Weights of a small multi-label image tagger.
Model: 7.17M parameters, 24-pixel images, arch vit, norm layernorm, activation star_relu, patch size [4, 4], width 192.
Training: soap at rate 0.0025, 25800 steps, batches of 64.
Data: trained on photos with spoken descriptions (Open Images, Localized Narratives), 203450 training examples, 8.1 epochs.
Rows from block 13 of a small multi-label image tagger, named by matrix and row number. Rows with one number belong to one neuron. Each number is 50 + 15 x the weight over its row's rms, rounded and kept within 0 to 99. All counts start at 0. After the name is the row's rms in percent of the matrix's.
After each neuron's rows are labels from the 100 images, of 14976, where the neuron reaches its highest value: "colour at peak" is the nearest of a few named colours to the mean colour under the peak. Only what is clearly more common there than usual is listed. The data: photos with spoken descriptions (Open Images, Localized Narratives).
# fc1: MLP up (model.blocks.13.mlp.fc1.weight, 768x192), inputs 0-31
# fc2: MLP down (model.blocks.13.mlp.fc2.weight, 192x768, transposed), outputs 0-31

fc1.393 111:41 55 21 33 51 36 52 46 60 27 51 09 39 60 33 54 64 65 25 45 50 53 62 39 39 45 43 12 59 61 54 36
fc2.393 106:53 60 38 82 51 66 34 53 68 51 46 12 52 43 42 32 73 62 30 34 45 11 71 67 47 66 67 43 64 85 54 53
colour at peak: white

fc1.424 097:59 43 57 29 13 62 41 43 70 75 46 42 23 51 65 48 51 53 47 18 64 28 70 62 45 58 49 66 25 62 53 36
fc2.424 103:27 48 72 43 60 43 66 19 41 37 45 48 60 37 41 48 38 47 57 55 76 61 55 20 61 38 81 69 92 67 35 49
colour at peak: pink

fc1.596 103:78 31 79 37 68 43 51 30 64 67 59 38 68 78 57 41 34 45 35 40 37 40 46 23 45 55 45 43 33 35 68 48
fc2.596 126:73 24 66 31 58 32 58 48 60 61 47 56 46 69 55 54 34 23 56 39 58 89 45 40 52 56 54 34 59 56 48 61
colour at peak: brown

fc1.380 095:42 47 64 31 43 63 42 56 36 64 42 33 66 65 48 42 53 68 73 47 35 49 61 27 56 51 35 53 66 43 81 32
fc2.380 097:59 57 99 30 36 60 57 53 49 35 35 58 59 22 53 62 57 30 48 44 43 34 40 32 63 52 40 52 65 50 66 65
colour at peak: black

fc1.674 080:40 20 28 56 52 73 26 46 29 62 66 26 63 42 57 42 28 46 79 61 29 58 71 55 51 27 51 58 28 33 53 58
fc2.674 087:53 21 53 56 27 52 38 36 39 67 46 46 30 36 52 25 43 49 65 54 74 66 57 53 32 38 37 52 35 58 41 53
colour at peak: white; pink

fc1.625 124:72 55 47 61 27 58 44 25 48 46 64 48 15 55 31 38 42 30 60 54 84 54 51 46 37 44 53 41 40 66 68 64
fc2.625 103:41 56 54 71 48 38 72 80 76 66 48 51 60 33 47 68 59 46 68 77 66 36 51 39 75 48 70 42 62 61 62 42
colour at peak: grey

fc1.89 111:54 34 64 81 37 32 45 54 55 57 54 51 35 74 34 55 52 63 77 66 49 41 45 62 42 40 41 82 37 45 72 39
fc2.89 097:57 58 67 33 53 62 27 46 37 72 55 35 48 58 37 63 46 45 82 49 33 56 47 63 62 45 42 67 61 59 63 50
colour at peak: grey

fc1.243 075:76 50 30 49 26 22 26 33 35 30 34 55 51 30 50 51 67 56 21 66 54 66 71 54 66 58 55 44 40 52 79 70
fc2.243 094:35 63 52 36 48 48 59 45 40 51 79 58 31 52 27 54 57 51 39 53 69 18 43 58 49 65 42 59 27 37 72 43
colour at peak: pink

fc1.493 116:56 36 56 40 48 32 67 42 52 51 26 44 33 33 66 56 43 35 40 94 40 40 48 48 35 58 46 49 56 33 75 30
fc2.493 113:40 47 34 40 51 32 45 70 62 71 29 44 52 32 53 47 66 47 44 55 49 45 28 34 30 53 40 39 36 57 45 63
colour at peak: pink

fc1.339 124:49 49 49 69 25 56 65 65 66 50 23 55 45 48 39 42 28 51 48 44 35 39 45 21 35 53 40 30 59 73 47 71
fc2.339 124:35 56 47 40 49 71 47 38 48 61 38 67 64 21 41 60 34 39 55 41 59 22 34 57 57 76 40 51 35 54 55 49
colour at peak: white

fc1.76 097:54 48 36 46 41 55 51 49 31 24 66 50 54 36 53 51 62 60 68 32 31 57 55 57 45 53 44 49 18 63 38 65
fc2.76 084:91 64 82 50 39 27 63 43 19 22 76 84 47 24 19 44 44 48 46 59 40 70 51 25 57 56 65 34 52 74 58 62
colour at peak: black

fc1.590 108:77 46 57 43 71 21 49 41 54 47 71 39 45 50 54 18 58 35 73 70 62 38 60 67 61 59 49 68 52 40 37 46
fc2.590 097:59 67 39 67 42 22 29 64 58 56 63 45 58 48 53 38 63 31 42 40 65 43 38 68 49 91 33 44 30 31 56 34
colour at peak: grey

fc1.458 130:48 31 38 51 57 48 50 29 45 78 67 37 44 65 86 51 39 49 42 56 46 80 13 42 61 34 46 76 58 61 49 27
fc2.458 128:66 50 32 40 36 58 61 33 69 67 48 42 67 56 52 41 53 75 48 57 34 45 37 83 50 32 27 51 31 27 49 45
colour at peak: black

fc1.3 105:48 66 35 41 66 71 63 29 55 32 35 66 68 63 62 42 50 50 33 59 32 50 52 31 43 81 48 45 47 35 43 43
fc2.3 099:50 38 30 42 20 67 42 38 48 59 35 27 53 52 42 62 52 56 77 52 22 37 31 34 48 59 72 43 61 36 64 46
colour at peak: red

fc1.463 060:51 38 54 68 56 61 47 44 81 52 28 37 41 67 47 39 60 51 34 43 37 33 38 49 73 53 58 35 37 47 48 49
fc2.463 075:28 58 55 54 36 68 49 28 53 60 45 74 55 39 45 44 47 62 57 53 46 59 67 70 65 48 58 58 27 71 27 55
colour at peak: pink

fc1.406 056:46 55 16 21 69 42 35 58 34 46 38 54 52 47 38 58 63 41 66 75 27 48 41 52 84 43 53 44 49 32 41 40
fc2.406 079:66 50 52 39 58 71 57 55 49 53 44 34 41 49 31 43 36 56 58 63 33 68 59 52 75 54 42 54 30 49 39 27
colour at peak: pink

fc1.562 139:62 51 48 44 57 51 55 68 37 58 19 55 54 50 60 77 31 72 64 54 49 20 37 51 35 49 31 38 45 44 66 99
fc2.562 128:70 62 13 30 45 63 40 81 41 61 45 48 48 43 48 67 38 43 52 51 78 36 46 26 56 58 21 64 55 45 47 76
colour at peak: white

fc1.617 069:78 28 49 57 34 58 67 15 49 42 50 57 52 40 33 51 34 39 62 53 47 61 35 71 46 55 42 36 57 77 47 52
fc2.617 082:41 34 57 71 67 55 26 38 74 41 50 74 48 51 44 24 20 54 39 34 35 72 33 64 55 59 58 70 63 52 64 51
colour at peak: grey

fc1.261 085:20 10 46 82 71 40 54 50 19 36 17 58 00 69 39 43 41 51 44 60 59 48 46 58 49 45 53 47 68 58 35 34
fc2.261 088:24 49 46 60 65 51 51 45 64 41 41 47 73 41 66 59 34 38 47 44 52 41 43 49 42 37 40 34 20 15 71 44
colour at peak: pink

fc1.92 068:44 57 65 75 31 47 51 64 49 13 33 45 54 71 81 40 17 55 34 41 58 33 59 61 57 40 47 63 37 47 56 64
fc2.92 088:55 66 23 45 68 77 55 55 57 38 28 56 69 38 61 43 46 44 56 73 69 64 63 48 41 48 79 27 54 59 66 50
colour at peak: white

fc1.14 067:47 61 27 34 65 35 38 35 24 57 24 47 67 66 33 28 56 30 73 41 56 60 31 65 61 67 40 48 52 88 72 51
fc2.14 093:70 38 56 49 34 47 60 06 53 33 52 60 64 55 36 47 54 81 79 18 49 62 45 66 42 38 86 58 20 34 41 74
colour at peak: black

fc1.587 113:56 69 62 31 64 50 69 44 48 27 43 56 25 62 49 45 60 56 53 63 41 19 80 43 59 49 65 52 46 47 51 42
fc2.587 111:72 45 91 33 66 44 46 29 74 54 30 65 59 41 70 39 53 60 82 33 48 53 54 53 45 66 59 44 48 62 35 41
colour at peak: black

fc1.601 147:67 59 40 49 62 34 54 63 55 66 41 45 39 65 52 12 55 65 45 24 33 57 51 34 68 51 62 46 47 55 51 98
fc2.601 120:27 55 44 40 42 54 40 21 70 56 48 61 31 31 69 54 54 66 37 39 71 46 36 41 46 30 59 51 33 53 60 65
colour at peak: pink

fc1.536 101:40 36 52 88 42 45 62 59 46 22 63 55 55 44 39 63 33 60 41 57 44 53 54 39 36 58 56 43 41 39 44 71
fc2.536 089:26 42 55 62 70 67 58 49 50 45 60 29 36 49 52 57 57 58 54 61 60 46 61 49 88 44 44 38 44 43 21 49
colour at peak: grey

fc1.599 068:53 43 56 56 36 26 72 32 97 22 42 20 45 63 72 64 36 49 32 48 63 38 50 44 45 68 41 51 35 42 60 47
fc2.599 082:49 46 70 68 63 48 69 68 52 49 62 51 41 77 48 52 34 49 23 69 51 42 32 46 65 35 70 32 77 45 44 44
colour at peak: brown

fc1.575 097:60 63 60 39 58 43 40 50 44 24 59 48 68 51 45 63 43 73 60 47 45 30 61 68 45 84 60 64 37 60 30 64
fc2.575 097:24 51 37 57 33 73 52 64 56 53 31 41 44 46 37 52 45 58 56 44 58 53 68 12 35 30 58 44 37 62 50 51
colour at peak: black

fc1.478 056:36 33 16 44 56 39 69 54 62 57 45 40 55 73 24 64 67 81 41 59 59 17 50 54 53 44 36 55 38 37 53 48
fc2.478 074:65 20 39 56 54 55 51 37 44 40 31 24 35 09 42 56 54 36 54 60 64 34 26 27 49 46 54 27 34 73 53 45
colour at peak: pink

fc1.121 075:55 44 76 46 55 41 27 40 53 32 57 45 66 35 46 71 40 41 35 70 45 43 38 55 89 48 43 51 63 57 43 48
fc2.121 090:35 39 08 28 49 24 75 50 71 51 46 50 47 44 31 39 48 74 22 39 45 57 40 40 40 62 60 68 63 38 45 61
colour at peak: brown

fc1.558 120:55 40 25 57 31 40 57 55 61 57 44 56 14 43 56 46 42 69 35 39 43 66 50 32 65 77 56 64 51 45 29 38
fc2.558 111:36 71 46 47 45 31 36 64 33 52 34 65 65 47 37 46 57 41 41 50 58 35 31 47 44 60 52 59 46 42 50 38
colour at peak: pink

fc1.298 077:69 65 59 19 50 48 66 67 43 19 41 45 55 67 44 60 58 65 59 88 20 33 70 47 22 58 30 46 52 55 27 48
fc2.298 082:42 49 52 51 46 68 37 79 46 49 87 16 49 52 47 60 48 44 63 53 61 22 46 20 53 49 58 46 51 41 61 30
colour at peak: orange

fc1.698 081:33 28 50 25 62 45 57 66 57 71 39 65 63 75 38 38 36 50 56 59 70 38 16 70 17 62 71 54 40 66 49 41
fc2.698 090:32 40 55 63 63 47 61 50 46 51 33 54 43 88 59 38 41 28 45 44 32 55 37 39 81 41 48 72 61 47 51 52
colour at peak: black

fc1.156 070:46 62 46 50 70 48 41 32 34 43 41 00 80 62 54 72 66 73 34 61 56 50 56 41 40 46 64 40 44 62 28 50
fc2.156 087:08 50 32 44 54 55 31 52 57 58 32 62 50 37 46 38 40 63 40 41 66 41 77 62 54 64 44 62 34 59 59 46
colour at peak: cyan

fc1.99 138:22 62 30 23 48 65 19 54 37 23 49 38 24 51 38 51 51 53 64 46 36 46 63 67 62 77 44 70 41 38 51 56
fc2.99 174:25 53 39 43 19 65 38 51 41 57 38 53 25 33 34 41 72 41 58 55 45 46 61 52 76 50 39 44 55 52 60 59
colour at peak: white

fc1.429 075:66 51 43 51 70 55 49 53 52 48 53 60 37 62 60 67 36 58 74 53 30 34 40 59 32 28 37 37 54 55 49 36
fc2.429 081:46 67 62 54 63 58 40 56 34 57 74 26 31 68 60 53 59 19 27 56 20 58 30 49 62 64 47 48 29 54 44 39
colour at peak: grey

fc1.365 089:58 35 44 30 27 41 64 35 66 99 43 72 47 63 73 48 71 45 64 54 39 15 61 49 23 58 64 74 44 55 61 73
fc2.365 088:39 10 40 39 70 48 60 53 40 49 65 45 51 37 73 39 48 70 52 59 39 57 31 32 53 69 38 32 79 57 49 57
colour at peak: pink

fc1.516 077:78 43 44 51 47 36 55 34 05 41 50 62 51 32 31 60 64 49 39 63 72 68 43 55 39 44 32 35 48 69 39 51
fc2.516 094:59 29 64 55 67 47 57 34 21 55 36 68 47 47 40 50 51 43 46 21 47 48 44 69 36 50 68 39 84 38 38 38
colour at peak: grey

fc1.589 130:53 69 29 67 40 23 57 55 21 47 67 37 39 32 54 46 33 62 53 47 56 49 38 62 45 45 23 96 82 47 47 49
fc2.589 140:40 64 61 54 47 83 38 53 67 63 63 32 56 56 23 56 68 13 29 47 39 61 31 63 43 32 32 39 39 47 43 68
colour at peak: white; pink

fc1.221 076:42 56 39 41 45 54 35 40 30 53 36 11 47 71 47 57 12 72 52 59 39 50 36 42 42 60 60 70 49 37 33 40
fc2.221 086:55 44 43 28 58 51 25 58 40 68 56 50 59 90 55 64 47 83 58 40 67 46 31 37 45 58 31 22 38 36 46 50
colour at peak: red

fc1.103 103:60 83 66 27 17 52 28 42 44 49 60 62 29 66 18 48 58 57 73 50 61 47 39 31 46 77 37 48 45 70 51 50
fc2.103 093:50 33 48 36 25 52 35 77 36 30 62 43 29 44 51 63 67 82 69 49 64 41 51 53 49 62 42 41 58 60 44 38
colour at peak: grey

fc1.494 128:68 71 29 23 47 76 40 34 50 69 26 51 60 49 48 23 44 79 59 56 45 52 41 78 40 49 50 47 52 53 43 50
fc2.494 120:71 81 39 58 52 62 68 47 68 46 30 53 61 41 58 41 23 53 68 42 28 56 23 34 11 47 63 55 36 52 53 40
colour at peak: white

fc1.147 071:44 19 38 71 65 59 48 36 28 42 20 52 54 48 60 40 69 51 32 44 41 45 41 52 74 56 52 56 52 62 68 56
fc2.147 085:66 53 58 05 71 44 78 39 70 36 37 49 58 75 57 53 67 55 33 49 32 71 80 24 48 60 25 49 42 43 50 34
colour at peak: pink

fc1.328 087:38 38 71 67 64 20 57 64 65 46 47 66 58 54 45 36 61 55 40 46 50 60 29 39 49 78 37 26 37 63 31 55
fc2.328 090:63 62 66 42 70 66 51 63 56 58 50 33 61 58 68 53 66 49 43 55 47 20 29 53 38 48 74 49 49 34 64 43
colour at peak: white; pink

fc1.322 086:77 52 46 60 23 36 60 18 25 62 40 24 49 41 52 40 72 62 61 52 78 40 71 46 35 32 65 73 47 50 59 42
fc2.322 088:57 29 36 51 41 41 50 48 53 42 42 43 37 57 60 39 52 38 73 48 67 39 36 20 01 41 41 75 38 40 38 69
colour at peak: grey

fc1.693 078:67 51 18 53 35 38 74 40 41 52 55 49 30 64 48 54 62 53 26 83 64 62 30 69 48 60 20 56 50 54 52 61
fc2.693 090:52 66 72 28 77 32 59 24 69 57 38 66 59 52 64 40 66 35 50 22 44 59 21 49 43 56 30 56 13 42 43 48
colour at peak: grey

fc1.142 093:33 84 63 55 48 24 35 60 36 62 47 58 56 30 34 48 41 44 59 46 60 57 45 26 41 62 39 69 37 55 62 28
fc2.142 094:56 41 73 64 60 63 29 54 72 52 60 64 33 46 36 29 54 54 59 25 41 62 37 64 32 29 69 67 39 49 39 57
colour at peak: grey

fc1.412 110:68 79 54 38 49 37 40 53 42 33 43 56 42 72 06 53 20 42 45 71 57 59 55 62 60 46 70 40 59 41 51 50
fc2.412 116:40 21 47 52 74 47 44 50 64 44 72 56 63 41 34 64 49 55 49 57 44 42 65 50 44 35 67 50 55 49 31 35
colour at peak: black

fc1.438 084:45 46 71 49 30 56 44 34 51 56 51 39 37 45 43 38 34 18 79 45 71 56 93 67 58 41 39 49 23 50 63 47
fc2.438 085:38 62 34 44 57 58 53 41 47 38 60 44 61 55 46 44 42 53 17 54 21 34 55 29 68 53 33 64 31 47 37 71
colour at peak: grey

fc1.28 083:54 39 58 39 61 37 53 51 62 48 40 46 62 64 20 29 47 54 49 27 70 39 35 72 66 50 56 56 47 41 55 60
fc2.28 091:27 68 24 45 35 38 41 52 61 45 52 66 36 74 50 46 61 36 52 47 26 43 56 56 49 64 71 51 53 41 62 73
colour at peak: grey

fc1.257 066:66 35 43 52 41 45 58 46 26 52 54 48 65 60 69 74 33 63 61 52 42 38 50 56 41 67 62 60 39 43 35 26
fc2.257 075:86 43 65 62 45 29 60 51 61 48 51 46 43 56 75 67 45 29 61 53 48 79 30 50 47 53 58 54 55 27 56 47
colour at peak: black

fc1.305 109:33 85 50 54 40 29 41 28 62 46 17 59 43 41 38 64 47 74 61 66 75 47 50 67 61 58 43 60 54 52 68 52
fc2.305 089:74 79 60 44 51 40 46 63 53 52 47 60 54 71 38 59 59 36 32 40 45 59 60 42 53 63 71 44 25 69 19 58
colour at peak: white

fc1.19 145:30 67 49 56 28 55 43 38 52 39 51 25 58 41 48 66 70 31 39 54 65 55 47 39 00 25 68 25 52 78 53 44
fc2.19 134:41 47 32 52 48 43 73 31 65 40 55 70 77 45 44 48 57 29 19 50 31 42 45 38 43 37 75 58 59 63 54 54
colour at peak: white

fc1.310 077:57 43 66 62 29 57 46 41 38 81 61 58 47 50 54 39 66 49 44 72 38 54 85 47 68 47 64 46 48 65 45 46
fc2.310 081:55 94 30 36 79 45 52 59 52 60 50 26 57 40 32 62 41 72 49 69 57 33 50 38 38 38 55 61 22 45 48 64
colour at peak: grey

fc1.283 081:64 47 59 69 33 53 82 23 53 39 60 44 41 55 49 60 62 53 49 24 57 42 46 65 19 69 46 51 49 33 42 62
fc2.283 097:32 57 48 52 72 57 76 55 48 51 58 79 42 42 44 74 75 68 53 36 04 51 52 38 36 58 75 83 49 57 53 35
colour at peak: grey

fc1.742 078:63 83 64 72 42 38 37 41 51 37 44 47 10 71 38 36 48 65 51 81 60 59 32 62 27 66 50 50 18 40 67 51
fc2.742 084:74 50 64 60 56 69 35 76 40 78 41 26 71 45 69 25 22 59 68 64 54 29 34 46 28 66 36 57 77 50 53 23
colour at peak: grey

fc1.530 084:66 18 58 40 61 33 38 37 31 36 48 41 64 55 72 32 78 60 34 56 48 50 27 75 49 87 44 56 58 78 48 64
fc2.530 090:42 46 36 50 35 41 65 22 42 47 28 62 56 55 70 48 47 70 73 53 52 95 53 67 49 30 62 67 54 48 41 78
colour at peak: black

fc1.264 081:58 49 60 43 54 44 51 57 53 49 16 32 66 19 40 47 67 63 12 29 64 08 36 50 60 53 69 35 60 59 35 22
fc2.264 089:50 80 56 26 50 43 54 68 55 63 77 38 58 61 49 69 33 74 69 49 67 45 70 44 51 50 84 49 57 52 44 57
colour at peak: brown

fc1.297 088:43 25 51 71 39 35 50 65 72 65 38 52 51 68 15 22 48 27 44 41 56 17 42 42 49 76 46 47 42 45 40 52
fc2.297 094:34 31 68 30 60 34 66 53 66 57 48 51 76 53 40 49 70 35 71 47 59 18 75 49 26 43 39 17 41 46 56 53
colour at peak: white

fc1.140 150:61 47 49 44 31 49 47 70 57 44 51 80 63 71 56 62 26 63 76 55 38 69 39 36 51 28 52 53 54 60 46 70
fc2.140 141:57 48 29 36 24 58 75 53 46 45 67 53 28 74 51 43 75 32 38 73 44 38 54 43 58 61 26 35 59 56 31 59
colour at peak: black

fc1.88 120:25 43 49 66 35 63 37 52 52 50 22 58 62 78 54 64 58 39 40 37 49 52 63 33 74 56 49 57 42 45 71 33
fc2.88 103:59 50 41 45 56 68 66 50 45 48 57 42 62 62 54 53 50 37 51 65 49 39 36 32 47 44 31 29 89 47 44 43
colour at peak: pink

fc1.592 097:90 53 67 51 37 53 37 38 32 51 53 46 59 52 62 41 46 51 63 68 49 31 35 44 62 94 52 49 42 38 72 63
fc2.592 091:80 72 68 55 40 58 70 69 51 38 45 47 61 51 64 52 33 52 55 54 96 18 71 57 50 46 70 53 44 40 65 69
colour at peak: brown