Rows from block 11 of a small multi-label image tagger, named by matrix and row number. Rows with one number belong to one neuron. Each number is 128 + 32 x the weight over its row's rms, rounded and kept within 0 to 255. All counts start at 0. Numbers have three digits each.
After each neuron's rows are labels from the 100 images, of 14976, where the neuron reaches its highest value: "strongest on" is what is common among them; "patch colour" is the nearest of a few named colours to the mean colour under the peak. Only what is clearly more common there than usual is listed. The data: photos with spoken descriptions (Open Images, Localized Narratives).
# fc1: MLP up (model.blocks.11.mlp.fc1.weight, 768x192), inputs 128-191
# fc2: MLP down (model.blocks.11.mlp.fc2.weight, 192x768, transposed), outputs 128-191

fc1.59:132105143186143114083155119120172106177062146123108150143103120151101120140117138121166131076128151215155216139150090108101141075104112077163140136176049117120088082098086100076155107164122126
fc2.59:105154143128107102112137131114136110167077132088135216147089157149146161161093117109137128156149099120120175141109122106131161109119124110118149092124174056124162118108173125136171139100160091
strongest on: text has "black"; text has "wearing"; text has "man"; text has "woman"
patch colour: grey

fc1.755:114138156119104140156113129161127081128173110076165112100105129175122142099137072160130139171063117167104196123142176126100108157112194133177149166133109086158131110087163084135171127189157153
fc2.755:109113105117100130129169142138200116151142161118101123112115141180078201150124075130159169147092141172132166111100149175124164143104179091129122168121127103169122147111160167131178138146180111
strongest on: text has "trees"; text has "sky"; text has "grass"; text has "water"
patch colour: grey

fc1.156:099160185133100106122140147197165102140080149139134063164137054155165158172127094108085165163136132077120102097143059195132155034131111128106158188132168109146150081074112138183157135093088141
fc2.156:161156176174113155096135136199151171173112119122149113128142135089142176223077095145049152120141142175120132120104169153126123128199135177120095089189120148154089057096099208118164133150084137
strongest on: text has "black"
patch colour: black

fc1.249:120131168058150125117129132083102113148144131125093145120143122120147111107144103107148151144142164131152080060155172112111138169198145167100053120123198115126161107160048140107091115144122059
fc2.249:053065112139137090135127121124117088190103133143134102141086103125221111114188101147154091117149155120176046129119132167164105124118109049127121101103134088138153129113080168108045094181094111
strongest on: text has "trees"
patch colour: black

fc1.280:185130106131128132136169146117116146104125116093154164152132117164113137133181103113074108103060217114110108098166128137132111096065155157125125102105118151140128111113129065116084159142111181
fc2.280:123113170108167157169135121085113137158088106147104159098111117171091093097088177150097082153135111135173087157135134185092140141143131109122110116128125130133191078040138158151141138113169113
strongest on: text has "wall"; text has "table"; text has "sitting"; text has "wearing"
patch colour: pink

fc1.617:111119189112059145146160163068116136161113157133104117116146096161137177080125110104170141135160138126130061163128145158141112109096110163103160161179160179162085094136140163175070124166061120
fc2.617:123108175180160160123153053173120140109134132097131130160166087133144087147126112131131115184147133127137134181135093104161078085162078111122077108110129115091074070147169132131172130163118161
strongest on: text has "wall"; text has "table"; text has "sitting"
patch colour: pink

fc1.426:157131115166098147086174132103169123047128163133136109134100115083225127124122100180131101187091157121110137119107134148104101133105116131133123140095118140148203137148174112135130136107095113
fc2.426:169196073096145154143133171135155091080139086120159104126127106159138133135163150160122163144101112121150161068134118207120097035119131158134118138191139146139166121110128079052075143127148090
strongest on: text has "wall"; text has "wearing"
patch colour: pink

fc1.601:134127160148082171134174150105099117134166096099183185090108108093131142159137100146076167109164078144163138091118122164106154095182141161129113134123161074117064140134118115101128144190118165
fc2.601:130141153103128124177126156130208177109117142102095115186111076150143164115130087174156113115102101154152131102179140112164153097101156130153125102110113125090107120142187046136071092169084098
strongest on: text has "black"
patch colour: black

fc1.237:089103130188107189175122163152092144201087175080088075165110075144159168072165128127113110150161126107144129147171129159095151147114109157081167157155083144133111113079155078149117124122153099
fc2.237:091082113104069129164147128187122133119098115218089168183122122133192085145174074158134162157120122163095129128128191190091129126150161088099153065108147117134051138097160130112113122090129112
strongest on: text has "water"
patch colour: grey

fc1.337:146120123083115136167137135136172103132184121119087116135138148119174090077086087082106141144148122166126150076157188099130098108134082091092087211132096140141152167153055145085118161159106124
fc2.337:122091168099180166104087148121169077125130102145171146099108146170180114142148141120115103118177096115073149058138064151195097121119151135087121069095128108209094120105132099107087183157122174
strongest on: text has "color"; text has "red"
patch colour: red

fc1.645:097102085148178141105140178152112137072099165115116205098158110126107176134148114124076155085161119153128136086136087106138149106112090068136090137168121044174126111066133109175083118130091141
fc2.645:110149138067124137112129133164136097140144145107134160175135142147103134165138092137122110169123182185135109159134079136094137183150101135108095187113156090161165161119144100112161157121105130
strongest on: text has "wall"
patch colour: pink

fc1.730:131131157112121142173118144184145160159110135096197143130146090111164143097129084058084100099121132116093159107147099151105095083189116179109102115107143068127136126168109114151076152062114138
fc2.730:087152107151092141111165129081069156099121140153074217040103113111163118098126162104131223079063113090083100125091162124144149176152156144138154141159116113104140160164152153129097125122128106
strongest on: text has "sky"; text has "trees"; text has "clouds"; text has "grass"
patch colour: white

fc1.83:135131156113163143095130189128196128110075104090164142154148124072141145128122179096150109183139103099123179123103113147162131128160155160121088106129125078085135151119090187100115181174112091
fc2.83:105115104095089083129103162146165124068088135138172114148151103127079133119082159095148129178143161087117114141123115162136160193119123111120133143123093135113092179134100129096078104091171147
strongest on: text has "water"
patch colour: black

fc1.574:092074080185095105121072124099135142183148099127158147106115161128137122110110111154169091097034126113112124084131121117094150064146103139107145108168124136226117150117147148105119089158129143
fc2.574:182137066128172096120105134136146128119119094132162133134151106114125120154185079156144166111160106055132140085148162162188187126139131104100177081146105130115141149104093121075109177116125125
strongest on: text has "trees"; text has "sky"; text has "grass"; text has "plants"
patch colour: grey

fc1.331:138158101116151178082148083121127128108136134106168079177099142198169113161112135108113141140112134108120158117145156128153149099133079094112060094104108110126135135119099110147177079154134145
fc2.331:139167163135140219144152109144104119116099170145155175093130116173119119100126176123135113158182113170099075111139136158161138133140100056041131133125165130097145169068099171094161138161177140
strongest on: text has "sky"; text has "buildings"; text has "poles"; text has "road"
patch colour: white

fc1.273:172099152163139180075135158140176147128198177113148159158134159158135066130117089051173137157170094115174136154101119104106139093162107143078115140141088167124175196147090100119115081123102116
fc2.273:125126166148147188096172148141170144145122176097084087086130155133078179097157127097121178089143148118135201129171150156106153110090139128091111089079127151132196174090134111096097144140138093
strongest on: text has "trees"; text has "plants"; text has "grass"
patch colour: grey

fc1.588:123187112117113076165130134150101155087139129142102187132140110093129097097147129117123150034125120161178125048096134126105125170162096160214074124062138122088093171131118149085142132119165158
fc2.588:169089181182138101133159116111101081142145114072122118123097099126073077072120154145160083103131093164107126157153135162103149132141121163087065175142126124157095201107115129177130145082136085
strongest on: text has "trees"; text has "plants"
patch colour: brown

fc1.218:110130140114101149128138140124141142158117148090178125100135115169121113086165144185136099180117068071153117120117090125151108142057130124123100131110108128156121198131191088155166180078093142
fc2.218:174154120178121111139146151148138120141092111150173159109159031135137085092120177143102096130184144104138125148078112114128106136121065083125093103141153181122079114132119091201162123099177062
strongest on: text has "plants"
patch colour: green

fc1.473:156158107080157116148148142108160089132195137115109134122136087135092098089120175178129096207081062142118134154091087091104148075144085143151149160091109139124154109117143114207107073143101132
fc2.473:173150127110216166107088142092176189094178179093111148158116132122119162086126139153157089206121087182113144144158199089126152123121137065158147145072112121137107121067147193165127088169107085
strongest on: text has "wall"; text has "sitting"; text has "man"; text has "table"
patch colour: black

fc1.361:115139141165071108142143168137142038094099127105166083128110101065135180119112149127117129081101158077139163160166145135161103175066085111155117136147117104109147136222128160144120064081169160
fc2.361:127165180077127090145122130145126151171124131170154115152137133088174139134122135132109130162074141134152180125149119056179095156128141164143198134178131135094127156157152090085122101143123125
strongest on: text has "sky"; text has "trees"
patch colour: black

fc1.51:140089185096168133137142103122099119128084126178147152120191144152143127148107101171191117102080114152115113117100176074123093192107111161053102072090087136114139132129134106190130053111102122
fc2.51:149136111113078130108152115194082142130154040140139105090107100109096143112078128099148140141142132154080123118107131104143139118103161114192141146143087148159096125193154163161125126140095116
strongest on: text has "plants"
patch colour: brown

fc1.452:132121101221193125125085132156151065141100162146157165086120076115153143104114130090114133130114113067115104123092109143106189158136099152142095116153147113129123104089180104127134062073108173
fc2.452:091173138162138135069199170130094088138148137097123104077183119162181134086081155113136099103131123124155070141115115133150133134094098162096126120141160101118160109093158154135084164138091102
strongest on: text has "trees"; text has "standing"; text has "people"; text has "road"
patch colour: brown

fc1.275:124120137132208124182174129132118111120171143076146075115110110164102096152154117129167086129065116113076119073115129119122116167118137102177172152143183089130153138124140149160171165132183131
fc2.275:107190121090112066134080153123123178097107176119112147146162115153143156131076117143191132185103149122132111131128099116143122119108162122145210151121157093131077141166115128136141101102143145
strongest on: text has "trees"; text has "sky"; text has "grass"; text has "plants"
patch colour: pink

fc1.85:122110120132155149096155151156043138131134117097182139119130092097097118084159242129122138146118140091106111073135066160144085165136149158072167120130169098100105165075149135097079120127114088
fc2.85:140088106123135182120146093093132147135155124072109129133139100100190170124152154160174144163098151147103130092112130096116139152162190126069100076111172080196070122146133135111166125134145081
strongest on: text has "sky"; text has "trees"; text has "buildings"; text has "water"
patch colour: brown

fc1.663:144130162129108155124137134184151102167188161143194178108055121099117138080146090172103097068117116090121153144145113074137140147136159141074100117150218124115132113117160121081121106168105144
fc2.663:178116174115116130168112160093095164121187093120143158058196078125110120128141124132129136098106108125137142152102149155165124113117159200148139131193151116124135117110129093001098109161143185
strongest on: text has "dark"
patch colour: black

fc1.209:158115144150125154165074120073147139116149090118111150130123118107124109136095084111181153160104116106106140097154145174113100186129164169104115165046165123096066139154125132091113170112140103
fc2.209:089082140142089162181122110098139132135176061101087167142137146109075170142142127116126152087128077047139107137133123157091120221147170169133108115076169108115090113198166159082104172097033127
strongest on: text has "people"; text has "holding"
patch colour: black

fc1.289:111127164137117134189086140104143089123114154157110112133149182132122087168093114143148089123055182170102154034117154151169141146156099165110127129146065067131140139156087052110146081139161128
fc2.289:149083094093145211170142125177130137111116143132136151041121120151110195117152166155099107134110105088119166133121123175115106098150118140148088170099122126083150175082078124116175110149186117
strongest on: text has "people"; text has "table"
patch colour: grey

fc1.228:203121109149091090157154159125167147111129166196106073130166143197096135120127092134143121111146132153165169116155132178171110147099089104184161135116157110137159129125092135139123116157143047
fc2.228:121164143152145112158115150149097140107094138127108063179191171133134116109102145092197051115134118155142113132066105139163097136104120155107111165109153053117087080107101053125128132087084115
strongest on: text has "water"
patch colour: cyan

fc1.453:102143138196101091117104138126079142115115146058121129123132129067167091120107182129193109163097169156100172103132182093147129167168116117131109119086092052107100108198120145098179118179144093
fc2.453:028115155133132086177114165063090139050113112144163100123137050150147152189147148097159108130112132102132119139110070123119170181174122129159135136101145069159095070112158145120100147076118146
strongest on: text has "road"; text has "buildings"
patch colour: grey

fc1.61:110069111140129171115139098098155092147151118101177155199046152134099163088092142171136170139152173144130112188185118169136115084132113149129126148095157084132129094156147172189127109096098129
fc2.61:145163119117119132139081116108167078189157091107101152099145149173128110151104100199119161152128100143176123118147113102126096124102145122088089128089115078140106136107138131148165151110129126
strongest on: text has "wall"
patch colour: pink

fc1.301:155110126087180142139141130147104162135172175161128113174163107047166075091095097109108173146105071043074034136144089085149133167115156171163185126140119106104177120173121133136122151149114130
fc2.301:122114133140115122122134043133129101140135087130138186188120095092182139121106063060090149109091184095150092141152128070159119167141157124097129137114123128123091159087144117091117098170064060
strongest on: text has "sky"
patch colour: white